config.yaml
task: "colorization"
hidden_act: "relu"
weight_standardization: false
Rows from block 7, named by matrix and row number. Rows with one number belong to one channel. Each number is 500 + 40 x the weight over the matrix's rms, rounded and kept within 0 to 999. All counts start at 0. Numbers have three digits each.
# convs0: first 3x3 conv (model.decb.0.1.convs.0.weight, 128x128x3x3), inputs 108-116, a 3x3 kernel for each
# convs1: second 3x3 conv (model.decb.0.1.convs.1.weight, 128x128x3x3, transposed), outputs 108-116, a 3x3 kernel for each
convs0.47:478500485490526523478492509532550559515524521520521512462477468446472445451485453527532516558587581549562573469480457470467441463460426531571583518536537455450433504516510488491465434451434515537533501532517512523516491485463539522488586565531
convs0.48:491509508516537519487503484509463476511457479556486504523505508493465465482450453500512528500521539473504537514512549498491538522507547474486491490517520500519517483501508433431436435430440546543532553545541541537533487495482497516504486482476
convs0.49:520509486546549524552560541453447455452432450436386388431481500484531549493508534526550578501523562465489519600566553515490492473465468469472441484490471427450469513505527556530541587564573551560570538536547560556554508491486529508500527506497
convs0.50:549544541538542558513533556464480504455473481453473476438455450467465438425420409476499476488507495425443438438450461468480476489508502509515513496491483459452455505495478521502495518495509478478491496492508500489505489509519506509507487491490
convs0.51:560567559542545554480478485480454420501496451549545484516542542503513533492488484516541533549589572537545517493503512492534560493548565596526475602558522513490467517497520565520527564530532550571564527537533500524531453450447476485486460475470
convs0.52:448456458458465460477496478494504557483512583495504615582603543548576545491542536498533597556570596576599596550531510543544546607597586506512463541538454581561456538558591497538593514550593485510450498523472506538504611618630515514545503505527
convs0.53:486506474493510475495508466447448487441450501475483514477483483510508514481502518456460439516524503494521522431389405471457477532536556486466457507483472496454440450444444462447443477464460444452447431437437418424421437469467466472464507513499
convs0.54:568554544545544543494490500527527504485482476477486499523527490501503474454445423483526537511560568492528552482490468445457452459470478470495508502510522482491519513523536521545544536560560441449470453459479460444469416432431452475472477501512
convs0.55:415482482458530520507575567473468467450470446519558528474448451502468489471444495572589588553561543546539525583541520542479473576543549539534542536529539508502519544539506523520490485495482494481469506495492491493510480475474500485461498476455
convs0.56:500525542537563579565583598417370364475433392465441369481463453515493469543523506530520499510510501502520504459473478478490488496507496492464409487472426495478444560581586554565565535552559493532549463499517460497515581588564534535502456467452
convs0.57:481491482449465463446460462511480472521489490511491486491528518516549513552567517446457463501497483494485457483483462491497484491491499518562554503554546532574560464478460514527488560564497533553573525542561497516534536559528548562532579575530
convs0.58:524565568542579561527555540462446457417441443414448450426454464496511500506515504450456437527541524529560556433437429463446420488467423560575569516528523453466466527496483529511508511495506555588577533562552481501494485506507486504495452484475
convs0.59:505493490515510509504498491500496492471473443432414357558538555567545548512485479549537526547549544478491487520532506565572532560563537561576586533540531483470435473454454500505508475483483459454460473471482462453458501470457532507490550514497
convs0.60:476496485548558542588599580529538535497519539470511522516540586467509548454493503438461455448469469433428437510514532521531524518505488509504511511526530498532528501488494495478464507501484550529511559540507560546511446438446463474475485493482
convs0.61:482484475503512501473472468510524547525506509557488462547542515542517504546520511536553551490532538495528509480496446450480435405430413446489479469504510424451464505518515529559567518545569451471445484504477511517486487473439562549506582568528
convs0.62:513481476512474459493457460537500533535522551505525520528515510557531512539501490550510494540506494515507497537556525493509495458472455511538536519526516461470460480529548527558560488500497516527519506524536498530544563553552543528539520509502
convs0.63:498499489522526505512521493500549548447500523407449475457467469478473460462440420501505486524533520499510512515531568504509547532521550466484497542567602568592625465442437457465448503506483518508502542532518523525513513500507544537555571569588
convs0.64:485495486476475470443446445469475484476474462520526496488496477537543495504504425507513502481468478473457466453474476445468472475493480465490483458464455398409417477505488442469452396432430491512510507552560506549544433439436425430419446453427
convs0.65:515508492504510503503514513461461454500519522507524536533524506501490469488471464516484472500477458486485461490511509502512486488503467501497487492510508509541540638602595603576581555542566498516519521571565535597580486485446506503467511509473
convs0.66:536545537519535539495515519546532531511496508456469481460466487477485495503504497434451435457457431441426395486502500503533540534568559511508510452446473439434461432461447422446433437445421444464449441461435439470437529535542516514514517515513
convs0.67:451458409493488445514499459503528519472488476471490459470451472498497503510504472451437476480488530513518546484492483466482465489489478511523465519522477520517485500511514512514512546525523485478468501503511513497508496503484506504483501512482
convs0.68:507538549488527543491522542477490535476497542472501540505509496481497491491532516526542510543554517535527503535516483505484463459444439513482468527524500504522495513528532493505495519530520491491499507509518477469491549534509529530495535530497
convs0.69:554546534549561548513532541494447441533505499559546540471489503443467485468473462471484482480504509500525524507499468447436418439430404494536555501528543487498500548509510530474485553501492462473483495500497515515505436424405458452419468466446
convs0.70:463461458475477479443443452455469460464470500488488535486512519449469493414431468521515526513527527471506513439405388482468445494505481511522510483501496426457463459477469499546539521566570448459459472480484494489487481476460524522494532532509
convs0.71:503500491505509503485494476534514514503505521466477491493447415533504472520500481447449445504520511543547539482511489467513490413449432488502481509509491497483467430446500437436486416405443473486503441447461424413408500481490497496514469487515
convs0.72:471444456492483488506506516446437447499478482506480480480437424528490505519508542470456451467462437514514481531530517454455461393392410432450501409440478425462473444500485399436440357368391517493471519504479461461459501483477535523499566559535
convs0.73:452449449487495500530538529401420402433444434455459440592571560566548547512486514519537526512528509496490491474492493470465480498486490476495504463481490485494492535485465495468457411400409469486513491493519496495512489526546450472487444459463
convs0.74:482454463479444450513481488479488501507512535570588620504522514503494478512516501509550579478485495505469462434429428478469456524512487559577559525546515562572533506526530492498499492497490492509505517509519528513507552553536579597586592625607
convs0.75:451446437488477462487485475517485485495474486491480511465476496471463485441426454443477489461492504456480485482495485499504492481475457476496497432449446338347368417454463442433424449423408463494488452475473485507508517523527513519517508529537
convs0.76:490461465504476475533504492497556564466520538442487508440430446530518512601587544479490482455463461474471467546561559556567545552562528466501495493523514480493495419449423383417398351382374496507527471493505486512522472472448524534508555571544
convs0.77:475481487508515517495512523455486517474502523493515531515501524500504534527557578570554550575552538535521514589556556585557551539516507498514507507523520475502507541543550516523528486513536478464465477468467439434440435444446449475485455490502
convs0.78:511510523535537550534529546418426410489503482493516498489490554520516561515508531524516501569587565563593579502486458473477451450461453481495510511526548522542559551569588493524542449459474528514503523506497478474478422400401467466475479489503
convs0.79:487484497507494504514491482539564552530540539587577561477483457478454433511462438508538543525562565493534541469477492484516538536593625494480474560551522580578552472494504487522546483519543478485507487488493475469468462480503473487517461469512
convs0.80:474461449486475457489481471540512508512495516428421468453465486441462475382387381557556558529528531502517534427451474500521527522523506510498479505481456473446426556575551518551539461498492525501470510486452489477445498514512466493496464489504
convs0.81:511544543488508505476477462481511493505508491513490468493483421480454393458426387523511523522526538513526516573564548573566556502517520542522510510501500460448462424430433489506509599620601480502497474485480455447436491493483510510504512526509
convs0.82:565540533548535540569556551452458456470462436483482452523555523465503477456502482473478458468478457500499463515492471566543547522515539515513505556555553591602588397425421392429423379414403483481471483482477450463473496514529475483491444452457
convs0.83:498507521467475499437439445506499500509536534530592564467449472475476504438450459468453449490471466454440442568577574551554553495493493606602574568573549494521502464478477468499501430467459492462433453420406436423411531548565528551569497524529
convs0.84:527512502534534535549557565456472457485492472517515503557539498516501455460458421484469447463467454430449447493501491475472469466474478466481476506528511531567543521526518507512508485484478502496483522520499515512504489510499470490475445449427
convs0.85:516498496540514506558539521487516515504536523510556542514452477481396424500425414532557571507505513494478475463443426487505502500547559473468472483467482498482480517485498498468495494473480485485452476477455481484473490506494491493480476457444
convs0.86:531533520512534524474501488576570563563532530566549545474493479487511516451482509502519499516532508539559543464443439527522514545546547514515552521516551519506523488523546476513545440471512505512496536555525511545515487485471483467449460459438
convs0.87:479465446514517498458479468461462506477470509436424423496528522527557556528543522486493505555549544541531521539560588527556583484512520492493474532546534469498497424438454448484502464495498482534558471530565458518534536528539540524530536508493
convs0.88:512531517506531530537547534446436410494468418534516470536526494529517489507528495419454465440465470477487507437442438458446434443415411545546524544542512463471442410438417436447421398383378420467466445499497472528527520536534531555557519550567
convs0.89:462494508493524521498521517613561562580532535568554548533547559539540567517499508492512541550600631525565584507491511515493491514505486385384381403420403450466439406429456423434454388369374503500500524529521554555541505524540492526552505538558
convs0.90:467492494498535528486515510494515490512526535491499525473493477481510511444469480444453433501527520512544545502508504536537522513501478521507482519520510457468479496490484495511515443454465533511482513486462467436412486483496534524543544548569
convs0.91:466470487467479483471476475583554590573541569534516545504506471488494455530544501483513517446487463448488435486495465483483456474456428488515559480528551499541555503511526467495502436455460538523537524533550523551571494520512497541532498542530
convs0.92:470503506465483477483486482495535500472513481510554510544556520515512486479459452590610568512518480449464438517504484481478468521511499443452452479479459523531496404408425462470462498495460445460479467488501491504506515537550493514524471468477
convs0.93:485503511482494498526544551496500476490505472464488459421464484444499486488548513507456437585551526623622591492499499516524512541538512458448450473460465533515503495473463466439420515524521492498487491515493521551524461458451515513495560548520
convs0.94:538540525505507479473482462502496500494503516497509518427498556437527580457529573475495497473481508492505549418440472523509492541503465532549580529520575532481519486464480521477477502447431501516555511513541558546567492483459512510487460468452
convs0.95:537490472501473474478468489492453520499443520506474510502514465519526473515521497503473503531512522534545510430471437461486445492520501496512529512513524516525519533477451584531498673640606449485470445501487465518515441489492417469492433478487
convs0.96:469475453480488464460467450406422431436459474425453462483487474495495478468470454494471474489476484496501510481479474508502508524529525506512493532525484533532475438461513412436483400430468496481488511493493507490471509495500509502519501506504
convs0.97:468481480465499495438471481480498486527534515547533495608592558580553511507469434576550528532507473483454423545496467524513508511514532509484471539490488507463489492508475502520497527544534506524512506507494462454465473474485482464478437413446
convs0.98:477488463480477473463463464457479494484500510500521557390432430412440441463492506528522513490492487522546538497501509508514510504496474554522511555525521497484497451425428496476479521511524463446451487465460477448448499507536494506526457460485
convs0.99:440436434424428427458467472500479481512499501485487490499469437492472450444437443546520498554541518533516522532536528517527526470486480530540497533550520529539532529535544492482492453436446562558540529540528516534529537559539536522497513493470
convs0.100:514494480502476470484460459492548560531571584472481486523493489540517496576558540470510560513553588508553586489499484474493497499528548541543533510519542500518538540555544482471479475462466545533523517486473488448441496498529502499527550536566
convs0.101:537541510498506482453460454613572586593532540580535545498434463544491532543492513462486488505524494581572515437456424469491470461462445438462476453479479482496470448451458438437431429415410464493477465494477476504485492487485514507496473471462
convs0.102:462467469465482473441461473444457486553582606555568572483512588504536632494488544495478488500490527539536569474460446530492462560511469468467489509537549504529542594588559558546538477470485441444491450482521474495526533548581534550569492512530
convs0.103:478471487493492513497507523521512498591587569562568549614548516630549518537467460388432464467499509552555544465489510472506561459500571443490482436491499465512515474530582483539586425468505438449450463479475452474461496506506477501522469492506
convs0.104:469473469491489468488475453525518524510500504476471486508483446545501454510476440435463467474495498486516524483509482457490485419452465463468499427434468408401433557533529534502499541525520520555536508537518466475457460468470497507513510520511
convs0.105:515518537484509525479506529494512467481522468505558461500498519489495514521533556526570551485502475458487460524507501515504480466485478403405435444478506506534553518523526507534547511528537477497483481518514482537533457454464449439444507475468
convs0.106:544563570531570580524554580496528514484528539443487508457457452493513537490512536511526514568596562569586553467464457496507505465460474502512544541551570541547564529507468518519495475493501550558509532562516460482471518533547525550559546551568
convs0.107:534527516491493478488494473455502461525569522485523483434426452490474485523504510446446451473465459459434419485485466460470467426429426572559541569559542544528509458446427438431399433411370536521531528523519545539523470465474492497495507515520
convs0.108:475474466462465467464470480502511499532545552535562576497507507464462476452456459454478478512518512567541550528521488523510478545525511438438442454445441473445444515496510524513523520497501485504510472494504457480479556568596512529551469489510
convs0.109:514499519514500516478457473442406404460431422486479469528522526503500478531543502483479468477463471448423453499442447508467464476444443504495526514513568528526584412425450440488511459509523533510503543514515535516524488504511480495511515533549
convs0.110:535542522554580550528554529526495445574541533493464473562569543524517504448432447550536527543537517550555529557522539535521557510509568482481453496480443465432420562526527598545532577520515523510487534527515518518518495522517487504491500508485
convs0.111:540516533503477482504471475451537496537590521529520457541529487536532496498520488526521500478477480465469481444446491450495566450513588522500495503460448488438433514487478489444448484447470542531488542535481573539479570565557576557534570548519
convs0.112:541534515587557521593554533468527505481560538501555561485497522528539552559565607506504512538529510570544511467473435512503451487469435520507485531520499538520523436403380523503461542520484446457458466477457456450437437452462494510515534540554
convs0.113:553573576493517519486499489464447421496489444519512458550533504542534522540523521445463424479495437479502464471450461502480476479476474478464504518506538517527547550516500520486492490479488498517517521534532521549539519508489518475463508478455
convs0.114:541571566490533551443489519512515501451466441491518474560550495525534482489507485517514475582600523571598542442440466451457485469480517469487512488493511526517509493506520504504502458450446514561576490530549498514529533554535523562551480519525
convs0.115:586584576534523514505499489494491459489471431540516461502510487501498483494497468557552556535526527526505497495468448511491477503484470490499467496504481499505478522492449545512483553523504558546559585580583632634619448449470492499509538559562
convs0.116:455467444446446443423429429564536523510520523499523530488511494480496493441457451517530518554553541498506509576555537571537512555523491480453456518488501506507524544536536486490514503508543487495508455465484468471508453483474482509490486492471
convs0.117:483493494499510499494490483370364348409404402444434442461460457494503480480522508502546586508513537507479483553528503533507469498473453494499524488504537481493506430483511444505528437481502451455449464461463464456462452471498445467499439446488
convs0.118:543509528552526556571559586466509495533550512526530492478494501488504486472500462496490464496505489531555540540559553528550534493506489421434459391417443392428452499473484492479484497499516548535529564536547537520538486504499479503491452482474
convs0.119:572578564566567543504485472545534542542529559525525547517473408491453424436423430527515508576565548553556550442471494459466497508499516392402417477485490503511522508534503505526511507516500557576554537540514528508486556578586506515534419431451
convs0.120:514544542499532514517535517535552520530541502607620581438521549461533546502533521528561549483529540465509528533534536571574567643645626479470502518502515514520534519508548528518535556537537503490495498499510468481488505497501493471481536533540
convs0.121:485489505521516521529527529492491463511524504504528521544539504515495463500488463562577588533553574490518559567604575507542515518524501521492499476464488441430451473440427439419407420421409480508504502535539536561568508521517538565562527535541
convs0.122:402422438421433436475486482543553526536535511448446456519525475481493435473482441479503491465508487444476449538579537525574534482499480415440446473466462499476476562539550532489497512477486482486465476478460451446444599574578577548557557550572
convs0.123:537538493516524487462498487529532504504524528415445463548533475530510447485463400525498458522507474504535515468518524496547533515575549510516494488478467457446429598580557561538507506474431492494467485492466442459453482492496441454473416416435
convs0.124:500505501476485484466461457490460444587576545494497475557526482489477458406417421537549568553575583579576574529496483528516500495498499493468544516486555543515580545546578560556579477473513545522514570535514594557537463417414473450447466448457
convs0.125:550535499540542515508517489562607609505529555483481516583618576539571548443461501535529522534546538526533516504514534467504543390426478529573566511530530461444454422450429486523523474509519523532513545547521597602556544545554515520538449451465
convs0.126:513525543526533536516524522481489464538563547532571566552554546557550528517510494573586574493524535467502516458485491468512528479510542525522514515489448551497434544571567525556549487517503525534529523529499493487455527531520546560541552569562
convs1.47:503505513487489527466478515534547523501495474519543519545573570526517507514502497487439449459408422470407423522533541473511513497527530434495490462505488512530535519458444584520488606549505493447452509478486426415421483480498511509519543533542
convs1.48:381434479427495529433501512474476484472503501438478496526484420520496439458442405545544542556547542519514511464452457514496489567525526539546537552545526567546522450455491540540559530508507539507511558528534589576592528524529478491507499507535
convs1.49:469416407485440436501492495494510523477493506477499499457425445489456474528516542464448461487481504524497501496453444520466428487444405472473502532538563516526561461462467443470466458487493458506542459505536433475502502486515463468488440438465
convs1.50:571532537573526543557520549472476512493508528473479488581549521577536518497479496566547475558530476531518455499461447530534514460480482514556534511554553510548541521500512564512496566514485508485530514512546507509531504547539472493491482487486
convs1.51:603560585537492514509488515557592554500530489479510493528529523521525497515506487432435425476462438523505481498482492545545559519556583452508502457509509441495491507500488503497492507520520549574574419418435435443490523533536536533524518490468
convs1.52:481456472520491504530505533450485508475482495522512511477432463444393437464434475427460439442489470447500458475463444469481467514546519503497507549532514516496477456504518421437475460487488585541543529480447530468448542525539512467494544498506
convs1.53:537515547519511549482518541545556585503504489541518491529553502442495429491529470541567632572597639462493515476509516512533531546529519443434443436417448490465514483460512522513568545518549636573554553496500546510507458485488486495509501502513
convs1.54:438435463458437469452457486504507481484507463494507464412427449446494529452488559483483459453462472494520518482478498476497504493506504487495503499492473504485450450457455523521502533525510494516532433447451501495488544540544494493494472469463
convs1.55:511427484513445512512466559496468411503521465561580549599554537580530476607543486442510497464513479383441387523514513497494479555577537441419410504491486486475485525536460485504442497529472596524466574468410560499471436427467434462483409438463
convs1.56:556531564495480532524537553554556607499516568463454502511463460488451432518503506477494524491517520517520475491515493506534524544590583421397402497478478538509503482519515463500521479482498560506504509456432513491469460465451484490484502499484
convs1.57:526506564489484559488492567555520467562529483559542489487460495491457468533516532553525490568572539554563526530514498529562538462508508556567571513508493458452435516491448540529494524530500476472482502504518468469474507505488502468448547516481
convs1.58:476484499443467488428434452530582598519558569479479457530505526544509542499459495488481477468470475513518503540510500566575552451483459507551541481502494479495501504519502494508516443433460479468441482474462480465459528496503512486491526497507
convs1.59:582514513549483468493453452548550550485495489412408426491506523474465466530495489481485486469470472502478479449446460551537509545508468469478497428460490416444481480519545504543544507512512586595576466486504458479486508499510478487485488471484
convs1.60:463460480483473489443451470506519496524525506452473469586551557521513536456463510485513545578617620592601591472467497503493509512525530477452467498502530495510550495540588444488526485519549565534519524460445527467470482433447467443464514489483
convs1.61:504488529462457512433426499512475458506488488525509507475493504474499511481476487437469475489507500577587567528540552453466477478496517456481486481495480532557528557541500519513498493500492638583550554515471597581525486481478490483477423427418
convs1.62:484429459610559541517468443556517508553480473489491482520573574493533520431430437565506482540494470597587566483485491501517521480503507393435472417470516486519574482443440582546569552542589457437486457428469504490548433425438471435482483468464
convs1.63:447445456460448418479475425475505535483486483497457424518568565474505544554496514439426474517508557554514572550537577469445483509487518503489472468470417469509531540477511574514526508469500502470490582518492615582532464480529451436471458444451
convs1.64:559555563535502502489449450469443466512507501517507494524499455495446392440396370531474488552494525542521503487478519487479508410397412501520529496519513519515517559546569497482496457431439510485467518492470521471439509550584481523536501510522
convs1.65:495499499506518519464473475471476472504517506511525519509517534514526550507516537533517526522498514544532537489469490507486511552559565551537529521500502480467468426441453430449463434441449470463469475469468487495503583556557522501505521507516
convs1.66:526500503519488501469443450522531563537512543520495516506503488510508511487524564562577637520537576478477515467493483452476495470452450518506539529491513508485513531498477535507495513491495544529504473462451517499479510493495487488493423419416
convs1.67:418427422431437437437462456553585559538570564541565563541542558531523556583559570519521558471477484524495465503498514536539550518523512563536501522504480465459482444396417470465500511509536538494483480424440512476508553521506541526502575560535
convs1.68:485482519489488500500499492465499469490519487489500490518491493564532518549517527478462494484444452540499453516519526488480476486449454533567557466475488459463474458482448495496464506504467522510544478459506470446508465456454480461462493493493
convs1.69:525520537514513531512514546506481478519509500505508519501486488511468439531479472522499503503497502425415422532519508538502494542504501497517507449485489470501506509500445484505461466500478480468460491462429503482457495494510487502512551565550
convs1.70:536498454488431410453416408449479460476522515502562567503531536457475523495523560455456464461445444500491520500496524572528522593599567443430449490499533516525555511480478454448479446468507517473496496490534499501539520519505544541528523492511
convs1.71:447469501427454497428464510473498504495511530459462481489493504526506494560558550558514547560505569547519562554555575500506511461443445546580551492514511461467449502509483481491484489498498546564563482526547463488499573552562538516520559537536
convs1.72:471480528486471488552522503514517497512505506517467469453450491517501505563547519447423459528511515586557541507504486473452412508508489544580539489518497466457446512514503519526511466464482450434451487514507507527503438447440481488499494477471
convs1.73:547542586470463533448441514537533526540534545480473476522524550452434444447416434409416451468475513522508508504486536455421480459422475475485482507515485513522516560537507502495482496488484567557568520505538480477500487522563466520565498546585
convs1.74:477453469528490518530498530414446446438505509439488476509479467518492485497494468533549504540516479480462438388411419466479463551537502445483503469519509495533505429469531428469526483510546471429408460447416485472450494480490498512536515530579
convs1.75:484487512494507526486485497497505496491480459515483472489499526517471503563528561513514573489490539481475528516522498507518517464463452493457459515496480546534519498474475515522517469464470542561540496496519521538582497476462531512487596566528
convs1.76:488517521467524553513558569565569553514543531483518519514487484507479460505473460544524515517512519481454486507508536464466493468465474531538496534525482535540498503513519495504529494495526471464478507502514523539555411427435449475479461466462
convs1.77:608578576552512517573537525328362371350396419473488495535535549498480504582543546494492500429442478382424458446435471432419472443441480561530511584559530572573552527562628498500563542534586541543541527506506533517523513509476542547501505499460
convs1.78:479488535480483516490462491509519499490499512512533536416446414447467448495555550446444448492497517548537552487485492514524512556550534405415411439446440456477466462480476483482476445435443564556544524501496510485483546557584558574593579563564
convs1.79:504482494455454465379415434487501490471502476521523517567590582498527535556605630511484555533479555523490516476499507450446476493469490440458482494516510521496486519481510557493497597530504514485538480482519450446495532508502450447440530544519
convs1.80:490480466502499495469460469509515492574558544520491525440437451496443418570496453546499529490441462524454460476470487535520502507485477475484523482489552468458493533516489518490461467412380551589596492521525481505546577577578504503523515501499
convs1.81:482511528487531544484520529431423374436451382517501443602609608578557539636599560501529574468507547554568582466448439445429419480466463584525496628556504596543501512519496459452459505492496573545534536505516597544551592542568529503525487478502
convs1.82:461483520462472488458460450580564551536525523549525516522490512502489494523521527543545556602578587570551545499543567538544557549556578519475417491464427497492480518487504539524529473496520466423424495487478507511490541537498503510487496506529
convs1.83:465457427520484439525480423514442419515470460529507490529533584492488518497545576459442515450481573488537645562520520532511494444444436528533534489521553481503522499539551500551607486518561543489480517473470540478503417365372502440399542477426
convs1.84:402445514453484563488532570441460519452489539476504553453475495473487476503521513582543528520451461452416430424448440369404414398463481565506435590546469558533490455469486462479516437427455511474456500468436508483473502543544476527537456488493
convs1.85:556496477554503476576535522503507499489487472527544527503538518534547535538559563491460479535529516518515490524525564553529550608556570456545582418490521475513529532503472578551498572562525461495504466499491503524516542507479518513492476476473
convs1.86:549511514511454452474409396382418383503553497477486464496517510513541544499510559512480523486475501530518532483450472591498484620538487508550535467513507449485486514493538559541572497479516537477472487412410548524506461428449529523525520486495
convs1.87:507471470495475463557522510546565538515545519531548552493501469496499465600590581430430409460445423516496443477496523482491511487512537428477462476515480386430423502498503540528558534512550395419446426467484425452469441468500467516531435491511
convs1.88:493426450477425434495464426492469465520531507497521487469417443481456464473477482565523471542480452515463450518507495511507505550528530422481514452528547454530546550525537538522545523515553555576523560560549559582576450448470476484495423421426
convs1.89:487489503442459477452476492449464453413445494406430477469433445457411366467436382501526533482479504529516537530536549502509493487481454570537508536499460528512500456468501479499535465489523429423467469490545473489528513537506483500461448451437
convs1.90:481463470481440432477450432486519525508524546493479497554541586552525557546526537526502448547504444524503442530544535515541503503524457540516519530523511525495496493520516483522553437489518472431497487459520416432487466485513475506521445483507
convs1.91:628556542579524523535505501527534528535511487473463443534557606511517574464488551450498538435468473469477457513543591525517542494495498436430484437431457467472477508500514558526521554549509439406405423397402430403421495500522454476478450466454
convs1.92:417427484477472499548533520459497518539544547544546529482506530501519551545526527572564590552532560498470508488491501544534543576587584550526451520504438541542495518521515474490498481502536590562518547503464508500500480445444555540514597571536
convs1.93:498478502515480512530500526446445453536554548543582540508523595472519544496549585463435491462446499489473448501504484431399377488465447518554542544584594510582559518555575536519520523487485475511555471504531488489516527527533541531526570558520
convs1.94:492494505510493454500504430548512492582530519561508485549574605540583599500539583395461520444498538519551556477487474490508482533555512527515543495495531448443514533513507567546538533534533491445453486448432436434407590553514582554515511508459
convs1.95:437497524459480501453464441495508513521528574517511535455499577427424490469434491490488547485486509544534537500441459501449442502502498607536506559513538485501553472461447509511484480487443536485499479444463533527505480494472467476452539517490
convs1.96:499537597494522589515536602513500528474486508496500524473465489492483493527509506477498545457481532519530562463476516463475511497500527635577535618541488566531491489505511485525529490521505519505455479457392492456391461430466465433465533519527
convs1.97:513484571531493580515468537479508511540565540466501503503489496491482464457464432561574534475489491473507512488463496531523540454457458528505488520509496532530504498494493510520497470487476503486495503477488522511531502483506522470463553483489
convs1.98:451441499481489522484487522464461444458465461490501510535524542530489489577514500441441465466453464511481443516502494539538526499471467567568527544528484511498488526562559550593593518549533511499492531526510495488484474454458473463463468478494
convs1.99:559586583483516552529561574531486437522492445491482471519473466570511443594550454440439446471457443591576533488479487489471455516506498555564536580566546525525520507531576495508540490491510647635584546520489532491480534545585467460508523511557
convs1.100:552548504539488413551527422430420451435423455485473481530474491541477490565510553489443496485439504481473541432450466452464522443494544477472487506537556527581586564555659522518600555526587511518502447443475486490524514493496493455466520483486
convs1.101:497474487476436428494460485520549498487498479480516517525492490552526542475469530521520546487454463526500496515488495499495498489496513448439437437461468468446447467513551489515559493489481522534567479540554555582577505525488502503473482487473
convs1.102:529440438553464446568494459500532599500503526520514488496529522441511551406468543460470524490506584511535552469447421474478411499506463499485528501474524566521504383410450481515532532510485587534549562531555518511507549514523485474485589578629
convs1.103:466487518472489505487506519421429441476485498488495459463472488481508515471474479525496563541497579553514574501496518478469484460458498507539510442498487472500505579548551557519540519487520464480494462471507521531537458484468463491481421446440
convs1.104:533522533507504503499519530461476517445457493446458497480459493504478492540524514485525513496526499525537495464479483488508493451483458490452460505468499510463486451449439452451466453463457551519528480453489500485503551550549546531533526496513
convs1.105:472461500453448473444465508510514499475479467489485465512504516520510526505484489510502516476467448499497475483460471460440459479464492465484497551552512634621570487507526543544511539541500463446470497497504495510486472445434475492506517543565
convs1.106:529471481521481464498465450508493496509488519500471501503507489527532497559551526495480507489477517503495530518479469539531526497486479460460465429453462427437438506461459510463475529502511538495464511470452499486476459483516523532533474445434
convs1.107:515513489492490483530515517442443442493495496541547564530534522473485497486489508472489486481481471496500473512532534543585579509553556525509494480483490445447456496467483523489513518496520484456459485488505505517521506533541537538523529527507
convs1.108:496502543541560579556576584445466507465496555462477524477478497510504551542535571516513525506487500499489498492499534496499504520533540547561543563568568548535561509501475510518506542559530526559566511515532486482489545555567503534540474496519
convs1.109:471478482446443438418430431488506527501507502564557539544513491497468436459446420571562551567564545560564553499474481474464476483497515462496530492523552511535562478511544525536566551545550431419428506515520573586555475480471488504499509511521
convs1.110:526449410501440389521470433518512524515530558431468520489536509482508498482486489453457454474467461525519534451414443490460474482457484557575597537577641520526554523460443534464453551504497382417457444452493474491522564538526570532519526489485
convs1.111:439449447495496479505510515509513501507522512418427437481465484493474503444448463502539567444524522450540493501476548493530573472521530534506465465482492444437468526522553476489517493500533502466490496451456497476479457493471452467461424443447
convs1.112:455437486463447462430445455488510541498503533510503519506484500490464492491479516498557534499515500486489464513532537523581559565608594562538550523524531496485486464498466479502478435447445555506492567541524544506516610565556534516498563537520
convs1.113:450444492459479505471507533459473482511527521522527509453439449510497498529519538523501477503482468465444426511486483506495505510490505492484480508502494536530510479444412495460433522490464485457439542508502556548541531522512492471469454425427
convs1.114:521475482485438433457425434522528491506525490506525515546535534488475481504488490449443456445443467481465465547531541593571551573549528504539553528565574491516533531533535496487481496459456549552524533535527555559562573540515524506483534505506
convs1.115:473488507474497528463498516497508531497502536516506530421462460455462463463456453490508502461481439478490430535510494549527536564543571490470474475462466426426448463476466465480469498510504441398426463455500518526568518538550496499520453435443
convs1.116:502450496508478470517469484438461434502539532459459476510520506501520550405439503523484463482449409449439390562514472522474406474469424554517484531519515588557529444439478480498510491469499581546559527519519522520555472463467520551557516543562
convs1.117:534487530512481495503496494585555535509498504490504498525497465530523507510501489485525537473497528456469505546527527545528519499494497508509540446451486476457480370429462444488515459504507547493496524469485511481499453465468438452454409428431
convs1.118:476498506484500512503522535445467450502536502534581533507534554512529554528543529493475460509509477518545496549538527540562554476499487500518521463456469474432412470446445484463473533540531438434464474465501540520536493528527498512521533535548
convs1.119:522514510526507507482490482537466440538464447589561531503563621461493521521507524415440493453465514487478545496520555479499540422427476480490516526563572512533520536500490519496477480444435442444435484477472506513512486470475488495486510500489
convs1.120:536478509536454428581507479485479526536546534542556514525479517521493525470483514439455516507502532474466457515454425515478419483485423471469503476481490549539541498539571465484516437439453466427473453441522423419500549536536458441472531549564
convs1.121:549542534503509515452471509515531485534538496511526506596598600544538512499486471421432417431457441399443457450458472447472489487526548484479500524504509555555549542517496555542512527523493454482490494527512448453458498501515512485502517492506
convs1.122:461449494490488464525513500532529539491475501475455456479476513550493516545489527543498553498479526523552566490437476496483508490530545558515497470471499485451482526505509552542542519514502505487517521531540611583556400432428468480496450445448
convs1.123:551513534559512533538500522509522539546536553554499539543528516539512499551525523506496540508483507531504487446427446536511504476444467590575507540525524454462501556562559518502481517479477514524556500507534479506560515507534521541555511508507
convs1.124:461498552505533574518533515488471479482475497443461474499506519502473484500452446454465535425437515474480546467430465496475485463452467539464390536519466583570531520514546516519544504520549558509499453438462505517546518503486547539512525503497
convs1.125:491533559492491498522516466469485571452457578455457529513484509519478495511425451473483513419407476440426479559534537585547515474467426476438420495497494445442475513502526501500546468445465569534541492475502490489507447444421520525487451453445
convs1.126:480478480491468460495479477478494492533530520503504487520476495532482490506471484487480467409429443392441473490480472522536539467509499467468494524492492529467474499525546471474510488490511522495499466463475424419451488461470488456464500449420